{"encoder_arch": "convnext_v2", "model": "contrastive image-text model", "dataset": "photos of plants, animals and fungi (iNaturalist)", "train_examples": 155796, "image_size": 32, "crop_scale_min": 1, "horizontal_flip": true, "translate": 0.12, "tokenizer": "word", "vocab_size": 2724, "loss": "softmax", "embed_dim": 384, "encoder_isotropic": false, "encoder_norm": "layernorm_no_bias", "encoder_activation": "relu", "encoder_mlp_ratio": 2, "encoder_layer_scale_init": 0.1, "encoder_inner_norm": false, "encoder_drop_path": 0.15, "encoder_patch_size": [2, 2], "encoder_depths": [3, 3, 3], "encoder_widths": [96, 192, 384], "encoder_kernel_size": 7, "text_encoder_causal": true, "text_encoder_width": 128, "text_encoder_layers": 6, "text_encoder_norm": "rmsnorm", "text_encoder_norm_position": "pre", "text_encoder_activation": "gelu_tanh", "text_encoder_mlp_ratio": 4, "text_encoder_head_dim": 32, "text_encoder_fused_qkv": true, "text_encoder_bias": "none", "text_encoder_qk_norm": false, "text_encoder_parallel_block": false, "text_encoder_inner_norm": false, "text_encoder_positions": "learned", "init": "kaiming_normal", "residual_init": "none", "optimizer": "nadamw", "lr": 0.00071, "beta1": 0.9, "beta2": 0.99, "eps": 1e-08, "steps": 16200, "batch_size": 256, "epochs": 26.6, "lr_schedule": "step", "warmup_steps": 3240, "weight_decay": 0.2}
Rows from block 4 of the image encoder, named by matrix and row number. Each number is 128 + 32 x the weight over its row's rms, rounded and kept within 0 to 255. All counts start at 0. After the name is the row's rms in percent of the matrix's.
# f: depthwise 7x7 conv (encoder.blocks.4.mixer.f.weight, 192x1x7x7), a 7x7 kernel
f.24 078 [106 111 129 177 106 129  90 116 150 150 133 145 147 140 115 170 162 113  84 154 146 207 157 159 148 131 142 190 106 141 122 121 205 154 135 113 161 170 146 179 132 145  69 200 148 148 122 154 111]
f.25 103 [112 125 161 115 141 113 133 128 133 132 142 140 110 123 122 131 140 186 150 141 156 122  92  12  60 100  68 102 136 120  74 115 150 170 134 161 165 149 153 176 167 166 150 169 126 136 135 165 125]
f.26 105 [ 91 126  65  96 106 105 104 134 119 166 108 122 113 135  86 142 217 199 115 107  99  54 123 167 171 139 113  53 141 122 166 105 158 104 114 131 124 169 102 110 136 119 111 114  96 108 127 116 118]
f.27 109 [141 135 134 102 138 101 151 158 119 108  58 111 132 106 117 117  82  85 128 162 124 141 144 120 215 240 150 116  96 151 161 147 161 128 101 138 138  77 110  95 135 174 106 140 112  87 119 115 118]
f.28 102 [139 124 118 113  99 136 129 128 165 155 190 149 113 138 126 146 171 207 193 127 116 126 121  66  62 133 156  94 137 131 111  54  61 142 129  80 154 174 120 114 133 111 138 110 111 126 136  87 104]
f.29 091 [108 108 162 119  91 147 145 153 153 162 154 160 109 142 141  78  98 104  49 110 171 124  65  83 153 112 164 122 158  78  85 148  81  82 158 132 101  95 148  97 162 166 105 140 128 169 130 122 169]
f.30 096 [106 117 118 159 109  96  95  97 128 107 149 124 151 139 127  60  95 128  94 162 130 169 117 176 255  91 158 168 144 159 145 178 128 126  94 107 142 131 145 156 125 107  97 138 164 139 117 144 126]
f.31 097 [174 109  80  32  87 165 123 107  84 119 114 109 107 164 145 129 137 133 140  77 128  80 120 150  94 112 119  66 119 173 168 155 105  99 104 110 121  92  92 120 135  83 131  83  97 142 114 175 133]
f.32 104 [124 136 100 124 161 109  85 135 145 116 184 165 148 141 112 138 134 150 114 162 123 140 169 156  72 147 207 157 145 118  85  69 149 202  97  79 127 120 133 189 109  88  99 126 155 129 165  93 120]
f.33 100 [136 109 107 137 128 119 124 121 135  97 100 113  96 141 108 156 134  65  93  98  64  85 121 129  56 121 102  70 106 169 170  86  96  96 156 163 125  96 204 121 118 141 122 135  61 153  98 140 146]
f.34 083 [133  95 141 168 113  84 123 158 110 153 141  47 134 133 119 167 125 155 119 158 117 147 130 150 204 155 163 108 180 137 205 143 140 103  97 123 119 156 161 117  80 111 103 119 179 112  92  79 165]
f.35 100 [106 110 106  77 151 153  63 103 100 108 162 132 107  66 137 132 136  97 126  58 162 120 152 146  56 113 107 132 153 139 155 114  62 108 143 179 143 178 159 160 123 142  78 135 143 129 159 132  87]
f.36 098 [171 183 114 130 146 136 129 159 110 121 151 108 136 137 129 122 124 148  62 170 160 133 173 105 109  82 174 149 159 138 176  58  68 206 158 192 126 133 129  88 140 154 115 108 121 154 114 118 118]
f.37 087 [127 132 123 115 151 122 155 130 202 115  78 123 129 191 178 161  98 159 126 124 150 131  93 157 169 148 168 114  75 124 159 201 173 112 121  76  75  96  98 122 110  97 170  97 124 164 123 139 116]
f.38 102 [101 191 151 154 131 138 110 104 123 145 147 118 147 107 135 141 144 130 146 183  96 129 134  47  44  31 163 134  99 109 100  85 116 150 132  98 119 162 181 124 133 107 120 130 125 158 140 100 101]
f.39 102 [123  94 116  80 135  93 123 100 159 102 151 114 148 129 120 133 183 150 119 106 113 112  93 174 114 113  61  81 106 109 179 226 208 109 111 142 132 165  90 133  82 114 121 104 126 131 121 132 148]
f.40 104 [127 118 109  91 122 102 132  81 157 154 126 147 112 127 129 108 159 133 198 146 115 132 123 120   0 124 151 148 122 149 179  99 125 169 140 119 102 119 103 112 133 109 108 171 129 108 100 158  91]
f.41 094 [ 79 111 119 112 150 113  72  66 111 152 194 192 139  69  93 177 196 162 126 157  71 130 135 152 182 165 129 117 124 119 128 100 110 107  98 144 157 109 125 152 151 132 119 139 172 115 120 149 123]
f.42 092 [ 79 132 125 146 108 152  92  65 143 155 163 132 175  97 162 121  95 136 175 142 104  81  83  59  83 150 129  79 151  95 119  93 152 137 146 168 159 104  93 124 127 122  93  96  75 100 120 131  81]
f.43 123 [105 131 113 109 142 114 122  92 148 128 143 133 152 122  87 142 177 166 146 118  92  86 148 180 208 186 131 110  81 143 211 177 191 118  86 117 137 141 146 123  97 100  96  94 137  95 114 146 124]
f.44 110 [107 167 148 131 128 164 103 141 153 138 119 117 163 110 151  89  58 172 167 126 119 116  50  99 245 170 120  76 135 125 101 158 130 117 125 141 160 136 108 146 171 127 126 153 132 123 122 134  96]
f.45 079 [135 168 117 120 135  91  92 119 135  95  79 140 179 146 134  66  76  74  93 108  76  96 155 123  86 101 144 152  85 131 141 103 124 144 146 112  91 113 125  94  95 122 147  95  92  78  85  73 178]
f.46 097 [135  98 143 164 155  83  97 144 177 167 142 115 100 114 141 169 191 137 138 109 182 139 152 155 106 153 181 204  90 176 116  75 138 190 146 131 128 155 101 164 140 114  97 110 159 138 115  92 108]
f.47 090 [ 84 104 130  97 148  82 135  87 130 137  89 113 105  91 127 108 128 163 175 119 121 113  81 123 123 165 158  89 119 107  74 119 163 163 121 144 109  97  34 120 175  71 152 102 123 121 121  99 194]
f.48 093 [143 103 116 140 158 123 127 146 138 190 160 198 130 130 106 119  75 109 123 100 102 228 112 137 163  95 163 129 134 134  92 209 139 117  91 104  73 142 158 130 106 131 166 102 112 149 104 107 144]
f.49 096 [165 132 146 155 151 137 105 145 144  96  70 122 128 150 136 133  65 113 115 167 172 171 150 126 230 187 192 149 106 148 117  79 158  96 104 148 112 123 159 129 152 156 165 131 123 137 133 172 120]
f.50 103 [146 154 154 139 108 119 148 145 102 139 109 142 116 136 129 132 122 187 130 187 131 121  83  75  49 101 126 141 150 148 103  72  98 137 211 181  83 143 143 127 163 178 135 167 149 172 129 156 110]
f.51 102 [138 100 168 153 167  98 108  88 133 123 162 177  93  95 145 115  99 149 166 156 109 185 148  69  68 133 166 192 147 167 121  69 124 176 133  83 172 147 148 151 158 122  91 111 137 128 112 127 124]
f.52 106 [158 116 113  86  94 169 138 122 146 164 180 118 118 136  98  96 160 209 167 128 133 165 149  70 109 128 136 130 175 192 104 107 110 159 139 134 152 211 169 174 162 114 124 133 112 105 152 110 123]
f.53 101 [125 188 125 152 119 154 146 112 112 140 124 116 165 139  80 107 114 217 129 118 116 133 129 160 215 169  79 147 116 117 160 116  96 114 148 112  96  87  87  83 126 176 119 106 106 163 127 127  63]
f.54 112 [154 136 123 122 135 144 130 118 146 119  77 113 122 148 137 119 113 133 161 115 122 125 134 158 255 201 124 141 162 112  67  82  71 107 174 139 146 154 115 114 124 165 111 140 129 142 159 122 134]
f.55 100 [133  63 145 112  93 105 108 161 126  96 126  92 114 148  98 111  77  60  55 141 123 141 114 130  36  78  88 149 103 165 168 133 128 125 126  91 127 158 130 143 150  97 140 135 170 127 164 102 153]
f.56 107 [141  96  95 115 141 141  87 139 104  77 188 100  93 143 122  83 126 255 108  93 152 157 119 118 188 111 112 169 112 118 142 143 150 105  95 113 127 135 120 109 164 100  92 101 116 132 119 110 121]
f.57 081 [124 126 137 152 102 159 154 165 145 165 136 165 154 159 131  59 101 144 181 149 136 156 150 149 175 180 175 171 130 132 149 161 174 110 136 146 146 154 222 137 114 122 120 149 172 174 153  90 148]
f.58 113 [161 111 129 118 137 117 169 107  93 133 126 159 102  86  98 145 184 168 155 126 101 116 160  85  16 128 143 101  75 156 150  86 107 145 108  83 118 157  84 141 150 103 117  94  92 125 110 102  95]
f.59 110 [157 122 135 138 120 112 108 174 105 164 114 159 135 124 145 142 131 128 107 151 142 136  97  60  64 126 161 164 163 136  50  42 178 179 158 135 159 116 145 178 139 106 153 148 168 115 135 161 145]
f.60 093 [140 174 124 130 111 111 191 151 142 110  95 121 166 145 138 147  72 114 100 177 137 132 129  36  83  81 182 139 129 140 101  58  83 161 147 159 152 119 156 106 159 160 160 130 148 130 140 153 147]
f.61 103 [110  94 112 135 127 115 177 120 140 106 163 108  79  96 134 176 194 154 139 137  98 155 120 147  46  45  92  87 145 157 183  94  98 151 120 142  97 128  99  90 163 141 121 150 112 131 116 138 163]
f.62 109 [136 127 133 134 101  89 103 136 128 160 114 133 124 130  89 124  92 118 172  82  76 110 128  62  78 216 122  66  89 153 108 173 213 118 103 160 120  95 134 125 123 130 110 159 111 149 117 130 141]
f.63 100 [100  95 102 183 148 133  96  85 134 141 118 136 121  66 152 107 140  40 106 185 132 129 178 104  35 118 154 173 135  86 150 134 137 108 118 142 101  97 106 109 109 115 131  90 131 102 143  91 119]
f.64 091 [137 156 165 130 126 135  67 155 128  69 112  82 168  98 133 102 102  80  75 122 109 176  95  62 183 160 140 147 131 134 137 166 195 129 103 150  99 109 106  99 115 117 114 133 112  92 115 170 174]
f.65 105 [ 69 131 145 121 143 104 131 114 129 170 158 121 135 107 150 138 104 158 159 144 134 162 154  56  68  92 130 159 141 172 105  61  78 178 177 101 125 156 127 197 160 120 122 131 117 167 127 137 175]
f.66 107 [158 144 108  97 121  97 155 130 181 141 197 137 143 160 149 125 184 163 104 128 156 162 127 116  47  72  81 132 146 149 136 126  59  85 164 135 145 106 148 153 133 166  97  96 107 118 174 154 120]
f.67 100 [143 141 123 105 107 129  84  98 174 151 147 140 125  77  96 135 122 215 161 162 118  88 133  86 154  58 174 128  74 121 175 151  94 192 110  95 156 173 143 125 134  94 116 144 119 109 115 133 105]
f.68 099 [135 142  93 137  96 164 150 114 100  97 104 122 128 150 100  98  99  99  89  97 111 100 106 178 191 181 144 102 100  64 158 182 201  77  96 101 113 131 178 132 126 116 100 107 114 166 100 127 135]
f.69 093 [108 160 156  90 137 163 177 160 100 104 106 120 161 134 145 182 126  53  58 133 154 122 143 156  43 118  97 121 158 121 123  73 105 174 149 128 122 158  93  91 164 131 114 126  95 139 107  94 139]
f.70 098 [150 123 150 100 120 130 121 109  99 104 126 155 137  94 183 103 124 141  71 177 112 148 158 173 184 164 119 100 112  92 169 153 115  67 108  69 107 110 135 125  41  98 113 140 119 105 117  95  72]
f.71 129 [110 132 127 150 103 145 124 156 119 146 101  84 125 154 132 151 145 116 127  99 143  85  56 148 191 226 117  56 116 143  71 155  98 136 135 161 146  78 167 112  98 159 111 127 135 138 100 162 109]
f.72 116 [ 98 113 110 106 128 117 135 127 123 140  89 127  98 143 172  98 113 146 160 145  54  94 140 189 120 135 142  61  72 135 194 190 144 117  58  90 118 125 132 123 109  66  89 130 135 112 107 114 141]
f.73 092 [102 116 145 143 107 105 130 136 171 147 176 186 160 122 160 176 128 108 144 174 147 156 178 115  57  90 155 151  95 139 153 206 117 148 127 110 151 126 135 136 140 121 127 127  74 147 123  51 177]
f.74 115 [132 128 116 122 135 126 131 155 161 115 139 109 137 130 133 101  90 104  96 133  99 104 117  34  45 167 166 152 133  76  60 101 223 162 152 108 127 119 145 153 120 156 121 152 115 126 123 147 106]
f.75 112 [129 145  87 132 123 131 109 111 150 161 100 158 156 145 120 167 154  84  79 114 143 146 128  70  52  26 139 129 149 131 150 107  81 132 116  93 156 186 152 149 162 137  97 145 184 141 120 119 134]
f.76 095 [ 94 144 128 151 163 143 137  85 103 169 154 220 141 135 153 117 171 161 172 131 100  77 100  84  78  99 114  78 137 138 160  49  82 101 130 128 117 109 120 135 105 152 131 104 102 153 160 152 120]
f.77 095 [ 72 110 149 113 158  74 105 150 154 126 185 114 117  97 138 156 164 166 116 145 113 107 130 157 231 154 143 142 107 127 178 167 191 123 150 139 114 144 194 102 125  97 112 136 168 147 149 138 110]
f.78 087 [100 187 128 124 121 129 141 136 125 162  91 122 112 122  99 121  84 162  98 115  86  55  63 103 180 112  64 101  96 166  57 160 143  93 132 130 101 124 141 108 126 155 135 146  86  92 175 110 130]
f.79 080 [112  85 138 129 127  88 133 143  98 133 158  73  74 125 158  83 100 127 100 141  90 111  87 104  74 101 115  69  78  45  72  71 110 111 114 111 137 117 111 130  76 148 126 135 155  99 120 117 126]
f.80 054 [113 108 140 122 136  98 150 157  90 102 177 135  91  97  90 118 147 145 185 145 149 124 167 139  32 120 134 114 149 112 153  75 175 131 100  67 162 159 179 144  83 125 160 132  91 113 115 175 128]
f.81 110 [137 113 124 155  87  94 146 136  99 109 106  98  88  98 155 140 143 184 195 122  89  73  66 107  83 123 111 104 140 117 119 108 229 116 119 121 137 148 204 143 121 103 137  95 133 120 130 123 103]
f.82 106 [167  96 134  99 109 168 129  84 129 120 135  99 103 108  96  97 114 205 130  74 112 100  71 156 203 199  88 106 139 104 139 172 156  73 136 132 136 126 118  96 129  88 117 127 101 121 149 101 151]
f.83 107 [138 114 135 127 122 140 149 150 141  79 118 127 165 124 133 134 130 170 100  97 139  94 110 133 202 219  80  82  80 109  77 159 126 120 124 169 100  82  61 111  90 107  98 156 106 126 111  95 113]
f.84 090 [176 145 155 145 123 137 150 119 125 113 117 135 117  72 129 120 132 108 121 156 110 150 211 208 212 159 134 149 117 164 132 156  99 103 140 135 127 149  70  64 118 128 127  78 126 156  79 121  98]
f.85 120 [ 98 113 129 112 175 145 119 144 195 120 103 135 170 130 183 141 153  59  98 168 139 134 139 119  40  68 152 143 142 145 157 157 153 175 129  64 120 138 113 134 123  80 164  97 113 116 154 122 117]
f.86 098 [150  70 107 130 136 122  98 123 140  91 110 128 160  90 114 109 116  66 118 112 141 141 100 129   0  93 137  98 141 124 158 123 158 128 182 113 143  97 149 116 159  85 109 114 119  60 127 146 127]
f.87 089 [115 117  76 122 169  99 123 120 174 116 157 172 135  97 167 153 119  94 116 200 122 185 196 127 112  80 135 200 153 149 129  68 109 111 162 132 132 148 167 147 154  87 136 105 161 156 116 111 127]
f.88 112 [150 191 174 180 146 159 165 180 118 137 120 109 147 119 145 140 115  62  11 120 119 114 111 120 118 107 130 107 121  80  90 187 178 146 129 155 104 135 123 134 173 121 132 109 130 136 115 119 118]
f.89 107 [128  95  95  90  82 141 104 145 127  83 105  80 107 147 139 157 125 168 145  97 119 127 140 157 163 129 109 132 102 127 206 214 145  98  84 154 156  89 188 172 156 121 144 111 133 184 134 145 104]
f.90 101 [112 165 105 140 115 108  89  79 113 132 153 142  99 124 136  77 137 211 167  70 106  90 160 105 187 164 165  95 101  94  87 115 204 117  87 112 134 123  95 108 111 111  94 141 101 120 122 119 113]
f.91 111 [145 110 203 142 120 108 143 150 138 152 104  85 115 157 127 123 102  68  41  86 132 140 133 111  98 126 170 194 145 106 102 145 122 166 108 109 131 143 104 145 186 102 136 193 136 169 114 169 139]
f.92 093 [157 148 125  84 141 118 113 124 179 160 123 158 112 104 140 135 152 125 185 182 105 156 159  86  72 105 185 160 148 159 127  88 152 175 143 135 152 165 180 176 164 123  63  95 158 163 121 114 128]
f.93 110 [142 113 131 136 167 104 187 122 142 154 112 139 142 142 138 184 106  27 103 119 114 138 185 114  74 146 163  98 118 170 170 183 160 154  71  91 169 146 162 134 119 148 141 100 103 140 110 132 117]
f.94 108 [123 103 120 141 116 145  99 119 144 129 128 109 118 119  99 123 114 193 197  95 111 112  86 158 247 204 130  92 128  83 107 153  98 112 117 122 150  95  92 134 128 109 112 105  89  95 138 114 137]
f.95 098 [167 152 168 117 155 155 137  98 118 159 196 168 124  95 115 118  78 121 195 158 156 135 109 100  23 102 115  90 151 144 143 113 132 134 142 108 137  60 123 102 116 125  88 117 133 153  90 147 104]
f.96 100 [ 74 106 139 138 142 137 124 131 147 162 137 126  89  76 143 147 157 156 162 139 135 123 133 122 141 227 223 140 125  84  55  93 165 183 116  92 121 152 122 153 112 108 133 132 126 103 105 118 138]
f.97 095 [144 151 180 167 149 185 156 152 130  77  41 114 133 144 146 106  72  53  48 113 173 142 104 127 141 106 118 172 132 129 140 162 137  95 155 151 114 126 156 135 108 160 142  99 120 122 142 130 115]
f.98 102 [103 115 154 165 153 134 184 129  56 121  86 115 112 134 118 105 154 179  68 123 115 144 139 165 175 121 120 154 121  48  46 118  72 114 152 152 144 131  88  98 155 100 130 134 115 149 141 158 126]
f.99 098 [155 105 161 125 138 129 122 110 132 137 124 140 133 116 129 153 193 125 128 181 116 129 176 128  24  76 143 145  88 106 136  12 106 132 127 139 118 140 150 166 140 138 138 143 154  92 136  87 134]
f.100 102 [186 115 113 125 137 134  98 112 106  54  71 122 106 153 139 126 108 144 111 106 107 123 113 208 172 223 112 101 113 116 108 128 117 118 146 150 119  84  73  67 117 108  96 157 149 107 142 130 136]
f.101 101 [158 135 124 121 158 149 107 124 145 105 136 124 151 183 148 156  79  80 133 181 152 134 168 169 133 152 193 125 153 117 194 207 132 148  90  81 137 104  57 129  89 110 175 129 125 123 126 128 151]
f.102 089 [117 143 120 126 158 137  88 188 166  66 174 146 144 174 156 153 122 137 133 125 147 137 104  93 189 105 129 107  95  74 141 131 166  96 193 130  92 115 159 178  82 124 182 163 130 129  93  87 134]
f.103 091 [145  80 105 132 108 157 160 113 136 131  86  86 109 148 151 120 200 137 114 133 115 131 174 198 225 190 137 126 143 110 137 129 113  84  76 135 126  89  90 105 128  74 122 135 115 100 122 121 148]
f.104 085 [113  98 133 168 113 135 147 123 157 141  99 120 149 127 176 183 144  66 138 136 122 167 181  95  99  51 113 129 165 166 152  86 101 137 150 194 158 139 108 144 154 164 105 192 152 131 178 125 128]
f.105 127 [ 93 143 156 122  84 123 134 160 127 122 118 126 119 150  97 108 127 139 135 111  76  91  93 136 249 192 121  89 126  92 123 202 163 144 132 143 120  73 122 163  99 158 124 142 133  92 109 138 112]
f.106 093 [111  86 109  76 111 141 159 120 154  83  64 137 104 140 119 117 144 127 119 103 127 103 119 192 154 115 130 126  96 140 226 130  81 126 154 142 103 184 121  92  79 152  81  82  91 112 152 109 146]
f.107 091 [121 127 116 148 105 121 131 158  93  97 116  69 110  92 113 126 190 109 130  83 115 107  81  79 112  89 118 110 129  91 133  82  72 113 109 135 166 131 116 139 115 179  66 110 194 164 143  78  78]
f.108 109 [141  81 107  81 100 152 124 139 111  98 117 107  93  95 106 112 187 178 191  63  97 119 120 153 200 101 121 114 145 116  99  93 122 135 126 161 130  91 147  79 154 178  83 183 113 108 126 115 119]
f.109 117 [174 121 119 102 111 141 159 145 163  75  95 110 106 153 143  94 103 186 217 102 101 109  97  92 152 200 102 107 135 110  94 102  90  88  85 140 160 118  84 115 127 142 156 142 153 102 118 136 172]
f.110 110 [149 123 104 117 138 158 122 109 111 143 123 114 152 125  85 108 138 206  96 114 111 102 128 170 223 133  61  83  63 144 148 154 163 139  87  98 111 142  92 112 105 156 117 140  90  83 116 148 158]
f.111 110 [132 101 112 169 105 116 129 147 106 138 139 162 114 122 135 182 150 103 141 170 163 148 193  79  60  76 198 141 145 119 109  56 160 149 177  87 166 112 127 155 122 156 100 115 121 130 162 113 101]
f.112 080 [155 122  81 116 122 157 192 146 126  79  80  71 125 140 131  97 101 114  67  79 159 129 100 141  63 125  65 139 171 113 173 140 179 105  93 149 138 153 144 126 138 109 151  97 150 151 148 173 126]
f.113 086 [139 113 174 120 110 156 132 132 141 108  82 140  90 137 122 137 131  98 117  80 106 101  83 154  39  89   0 100 130 128 136  93 115 132 142 123 116 167 137 113 150 140 106 151 113 145 121 104  98]
f.114 115 [117 153 175 132 123 158 146 121 122 105  22  68 153 140 172 161  95  45 133 148 160 176  96 136 144 157 101 144 140 142 116  86  97 105 129 150 152 111 100 104 125 165 109 166 124 133 166 136 156]
f.115 111 [143 119 139 136 144 123 121 117 125 134 147 155 133 132 112 148  82  53 126 153 193 107 131  73   7 109 127 122 120 158 117 110 162 197 119 136 118 153 195 152 119 113 140 123 128 108 130 103 168]
f.116 091 [ 88 129 178 168 113  95 158 100 132 135 186 186  78  82 145  90 157 132 174 165 135 140  96  90 133 120 185 129  87 146 126  85 127 151 120 115 101 177 136 108 130 146  76  58 114 119 137  99 152]
f.117 107 [150 148 165 156 140 112 137 132 127 182 226 143 122 111  88 101 154 203 161 117 132 117  95  77 146  44  81 126 142 100 140 175 105  81 146 133 131 126 122 116 106 158 117 135 118 139  91 109 135]
f.118 105 [114 102  97 133  50 104 133 139 141 115 169 134  87 120 114 145 160 212 184 159  78  62 121  66 153 161 140  93 121  94 105 107  92 145  99 141 122 104 152 120 119 133  99 162 110 111  98  96 146]
f.119 096 [140 137 155 142 125 120 156 160 139 119 100 105 125 156 160 108 118  91 150 129 137 111  64  25  35 112  81 110 144  84  78  78 153 149 144 136  96  85  86 112 115 142 113 117 116 120 139 133 102]
f.120 088 [ 85  79  73  46 135 136 110 126 109 157  93 120 100 104  92 147 157 181 114 184 180 124 158 146 101  94 125 148 152 160 145 155  89 132 135  91 137 156 145 197 175 129 161 125 117 135  97 103 110]
f.121 107 [103 127 114 132 145 151 111 163 114 141 102 117 123 161 117 124 103 167  76  85 118 112  87 151 242 133  59  73 127 132 123 129 140 106  82 163 131  69  82 109 120 122 114 171 123 103 107 161 153]
f.122 094 [116 135 170 113 127 121 167 142 161 126 137 109 142 148 152 117 101 173 150 108 120 122 111 145 255 244 122  84 155 128 128 142 152 101 127 155  93 125 140  91 132 130 100 132 123 148 151 139 134]
f.123 083 [156 136  84 169 144 128 130 140 134 116 128 157 170 136 143 188 133  89 149 175 186 173 139  98 108  53 153 174 158 204 149  69 127 107 156 118 153 190 119 135 149 116 127 118 108 132 131  90 112]
f.124 087 [ 62 145 146 130 123 126  90 155 110  66  95 173 117 119 165 128  33 114  97 161 135 103  84  57  98 163 188  92  99 112 131 118 157 107 132 127 119 124 121 140  95 129 111 109 146 145 103 132  77]
f.125 099 [134  90 138  87 115 132 103 142 123 120  85 142  75 127  55 131 101 136 171 139  98  93 125 188 113 201 165  92 136  97 154 168 189 179  87 103  95 109  91 126  98 129 140 141 112 119 120 120  77]
f.126 101 [205 184 117 113 159 129 110  92 110 125  87  91 119 155 125 122 136  56  82 108 123 139 147 102  76 154 120 142 152 158 116  87 174 157 130 170 130 157  94 162 152  78 154 119 130 112  81 134  67]
f.127 113 [127 118 149 138 162 151 135 141 150 159 100 113 158 148 130  83 108  81  56 153 157 119 134 152 235 118 124  99 144  67 112 222 162  94 124 124 106  98 127 125 106 132 145 157 136 138 128 129 157]
f.128 090 [166  74 127 111  98  74 139  88  75 103  90  85  87 117  96 154 165 125  97  81 101 101 140 109 146 133 133  55 148 134 159 156 173 108  61 169 181 154 153 135 130 143 145 121 141 164 147 144 126]
f.129 107 [113 128 156 176 119 120 104 198 122 131 133 147 131  83 156 112 117 136 112 112 133 174 148 166 250 166  99 135 177 140 164 175 116  91 153 148 148 103 160 157 100 113 130 118 133 135 125 127  70]
f.130 120 [116 129 155 128 140 154 129  85 163 155 179 170 122  91 145 148 127  89 118 144 180 198 182  57  63 114 179 154 131 152 112 128  80 168 139 160 154 139 153 124 153 140 140 137 168 153 159 110  94]
f.131 096 [143 173 103 173 115  76 144 175 103  66 142 111 122  77 143  83 152 143 175 144 138 115 114 118 167 132 165 161 113  93 149 173 141  95 101  77  97  89 146 156  81 102 119 128 110 157 110  63  90]
f.132 106 [119 123 100 116 130  92 147 120 108 132 122 151 123 103 143 132 183 109 132 183 106  99 130 103  47  70 155 123 143  81  46  38 120 132 143 148 142 122  94 118 150 140  75 122 168 128 119 101  92]
f.133 105 [163 118 105 149 149 126 164 139  78 104 108 112 114 127 169 123 163 157 169 155 108 128 138  96  50  85 176 113 107 155 124  35  85 120  93 117 169 185 118 166 144  99 133 128 146 121 166 162 139]
f.134 107 [128 118 117 143 137 162 147 127  98  72 147 175 107  99  94 104 152 114 213 172 124  82 140 144 116 128  81  87 105 138 186 176 162  69 101 111 112 130 187 138 102 102 175 139  94 106 116 151 123]
f.135 108 [ 85 103 100 157 144 115  73 151 144 116 185 129 140 160 120 122 151 181 184 104  94 118  73 124 200 101 101  75  94  94 164 144 106  52 170 127 118 139 115 102 164 148 126 132 150 126 105 148 142]
f.136 098 [ 72 116  98 149 112 118 119  82 157 169 120 131 159 112  92 180 145  84 140 123 151 115 128  99  27 117 192  75  80 124 107 110  95 174  95 107 129 151  98 149 161 130 146 140  86 109 117 152 133]
f.137 088 [120 102 171 143 121 118 147 146  98 149 171 162 119 147 100 157 148 131 167 159 141 164 178 136  92 123 185 114 102 146 216  63 104 191 103 155 152 114 132 138 155 119 177 131 134 126 156 109 194]
f.138 090 [141 102 139 150 158 118 108 130 104 110 173 134  98 120 114 139 136 129 145 180 157 151  69  35  21 120 115 157 135 108 112  54 117 156 124  84 155  97 121 165 135 115 104 127 148 143 129 130 148]
f.139 087 [149 136 119  80 108 143 164 114 118  90 121 107 142 100  76  93 156 122  86 100  87 168 171 159 130  91 120 126 140 151 103  73  96 127  60 147  76  43  84 103 124 131  96 105 122 158 138 143  89]
f.140 089 [112 167 137 130  99 134 209 167 173  98  65 161  84 149 109 114  51  68 123 154 135 124 118 152 171 148 165 175 129 158 116 142 104 118 173 103 135 160 141 157  98 179 131 139 143 106 152 116 119]
f.141 095 [ 98 109 113 151  82 115 142  88 158 157 142 106  77 149 121 110 101 138 195 128  99  56 120 110  69 170 102  54 119 112 125 110 154 138 131  92 137  74  92 125  84  87  81 104 125 146 113 127  96]
f.142 094 [183 138 141 104 150 151  95 151 155  86 167 178 135 152 127 112  99 151 115 108 117 146  73  60  57  53  80 137 134 110 154  98  93 116 145 113 143  98 177 131 137  99 136 104 139 153 177  95 140]
f.143 088 [119 120  67 124  60 137  97 130 152 105  71 134  85 154 143  72 119  95 132 131 162  86  33 114 123 146 157 109  88  81 147 135 150 151 118  89 104 112 103  86 127 104 140 115 120 103 115 110  69]
f.144 091 [108  69  88 124 114 111 110 124 118 143 143 118 126 123 117 129 148 180 138 125 114 137 116 168 192 124 147 114 106 162 109  81  42 128 178 104 166 157 209 120 122  93 117  82 102 122 116 105  59]
f.145 111 [118 162 189 140 164 139 127 145 194 160 135 195 155 119 144 122  72  80  81 154 156 156  99  61  92 104  75 104 169 120  80 142 113 151 115 126 128 168 150 162 110 123  96 118 133 135 134 124  85]
f.146 101 [132 137 144 117 126 161 155 119 117 101 141  92 145 109 110  99 159  98 170 110 139 126  94 142 116  94 113  85 139 124  39  80  46  71 162 171 168  86  97 101 164 171 126 117 103  97 162 110 141]
f.147 106 [114 155 123 116 135 124  79 144  91 121 154 153 103 117 106 126 178 186 166 136  88  78  60 125 202 178  84 101 147 142  89 187 136  92 135 128 140 116 157  67 148 109  98 129 100 153 116 100 133]
f.148 111 [150 195 149 137 142 155 153 133 111  90 132 138 110 136 171  87  91  84  51 102 178 212 156 175 154 133 160 176 127 162 151 156 148 140 182 101 109 111 127 121 157 126 135 148 146 113 126 137 166]
f.149 085 [159  87 114 128 127 138 120 102  75 136 126 124  63 101 121 121 117 157 172 126 156 107 157 134 158 178 174 114 146  90 162 100 184 204 158 136 127 183 203 149 150  86 116 130 146 159 122 106  98]
f.150 094 [165 137 146 154 103 126 137 166 116 165 115 193 139 145 157 116 104  65  97 194 171  97 101  58  74  82 144 153  86 117 117 177 147 112  92 117 126 154 143 109 142 118 194 114 117 163 130 127 140]
f.151 087 [177 142 126 138 137 113 163 112 181 136  76 150 134 157 129 124  93 161 148 136 135 150 131 172 225 189 111 139 129  94 130 200 152 123 118 135 110 166 125 155  83 129 122 170 136 199 122 116  94]
f.152 085 [154 115 126 150 135 140 113 153  95 109 126 157 209 220 118 110 121 114 128 195 177  70 106 121 164 125 141 166 153 135  75 109 107 109 120 157 148 109 142 107 176 124 132  91 167 165 154  88 144]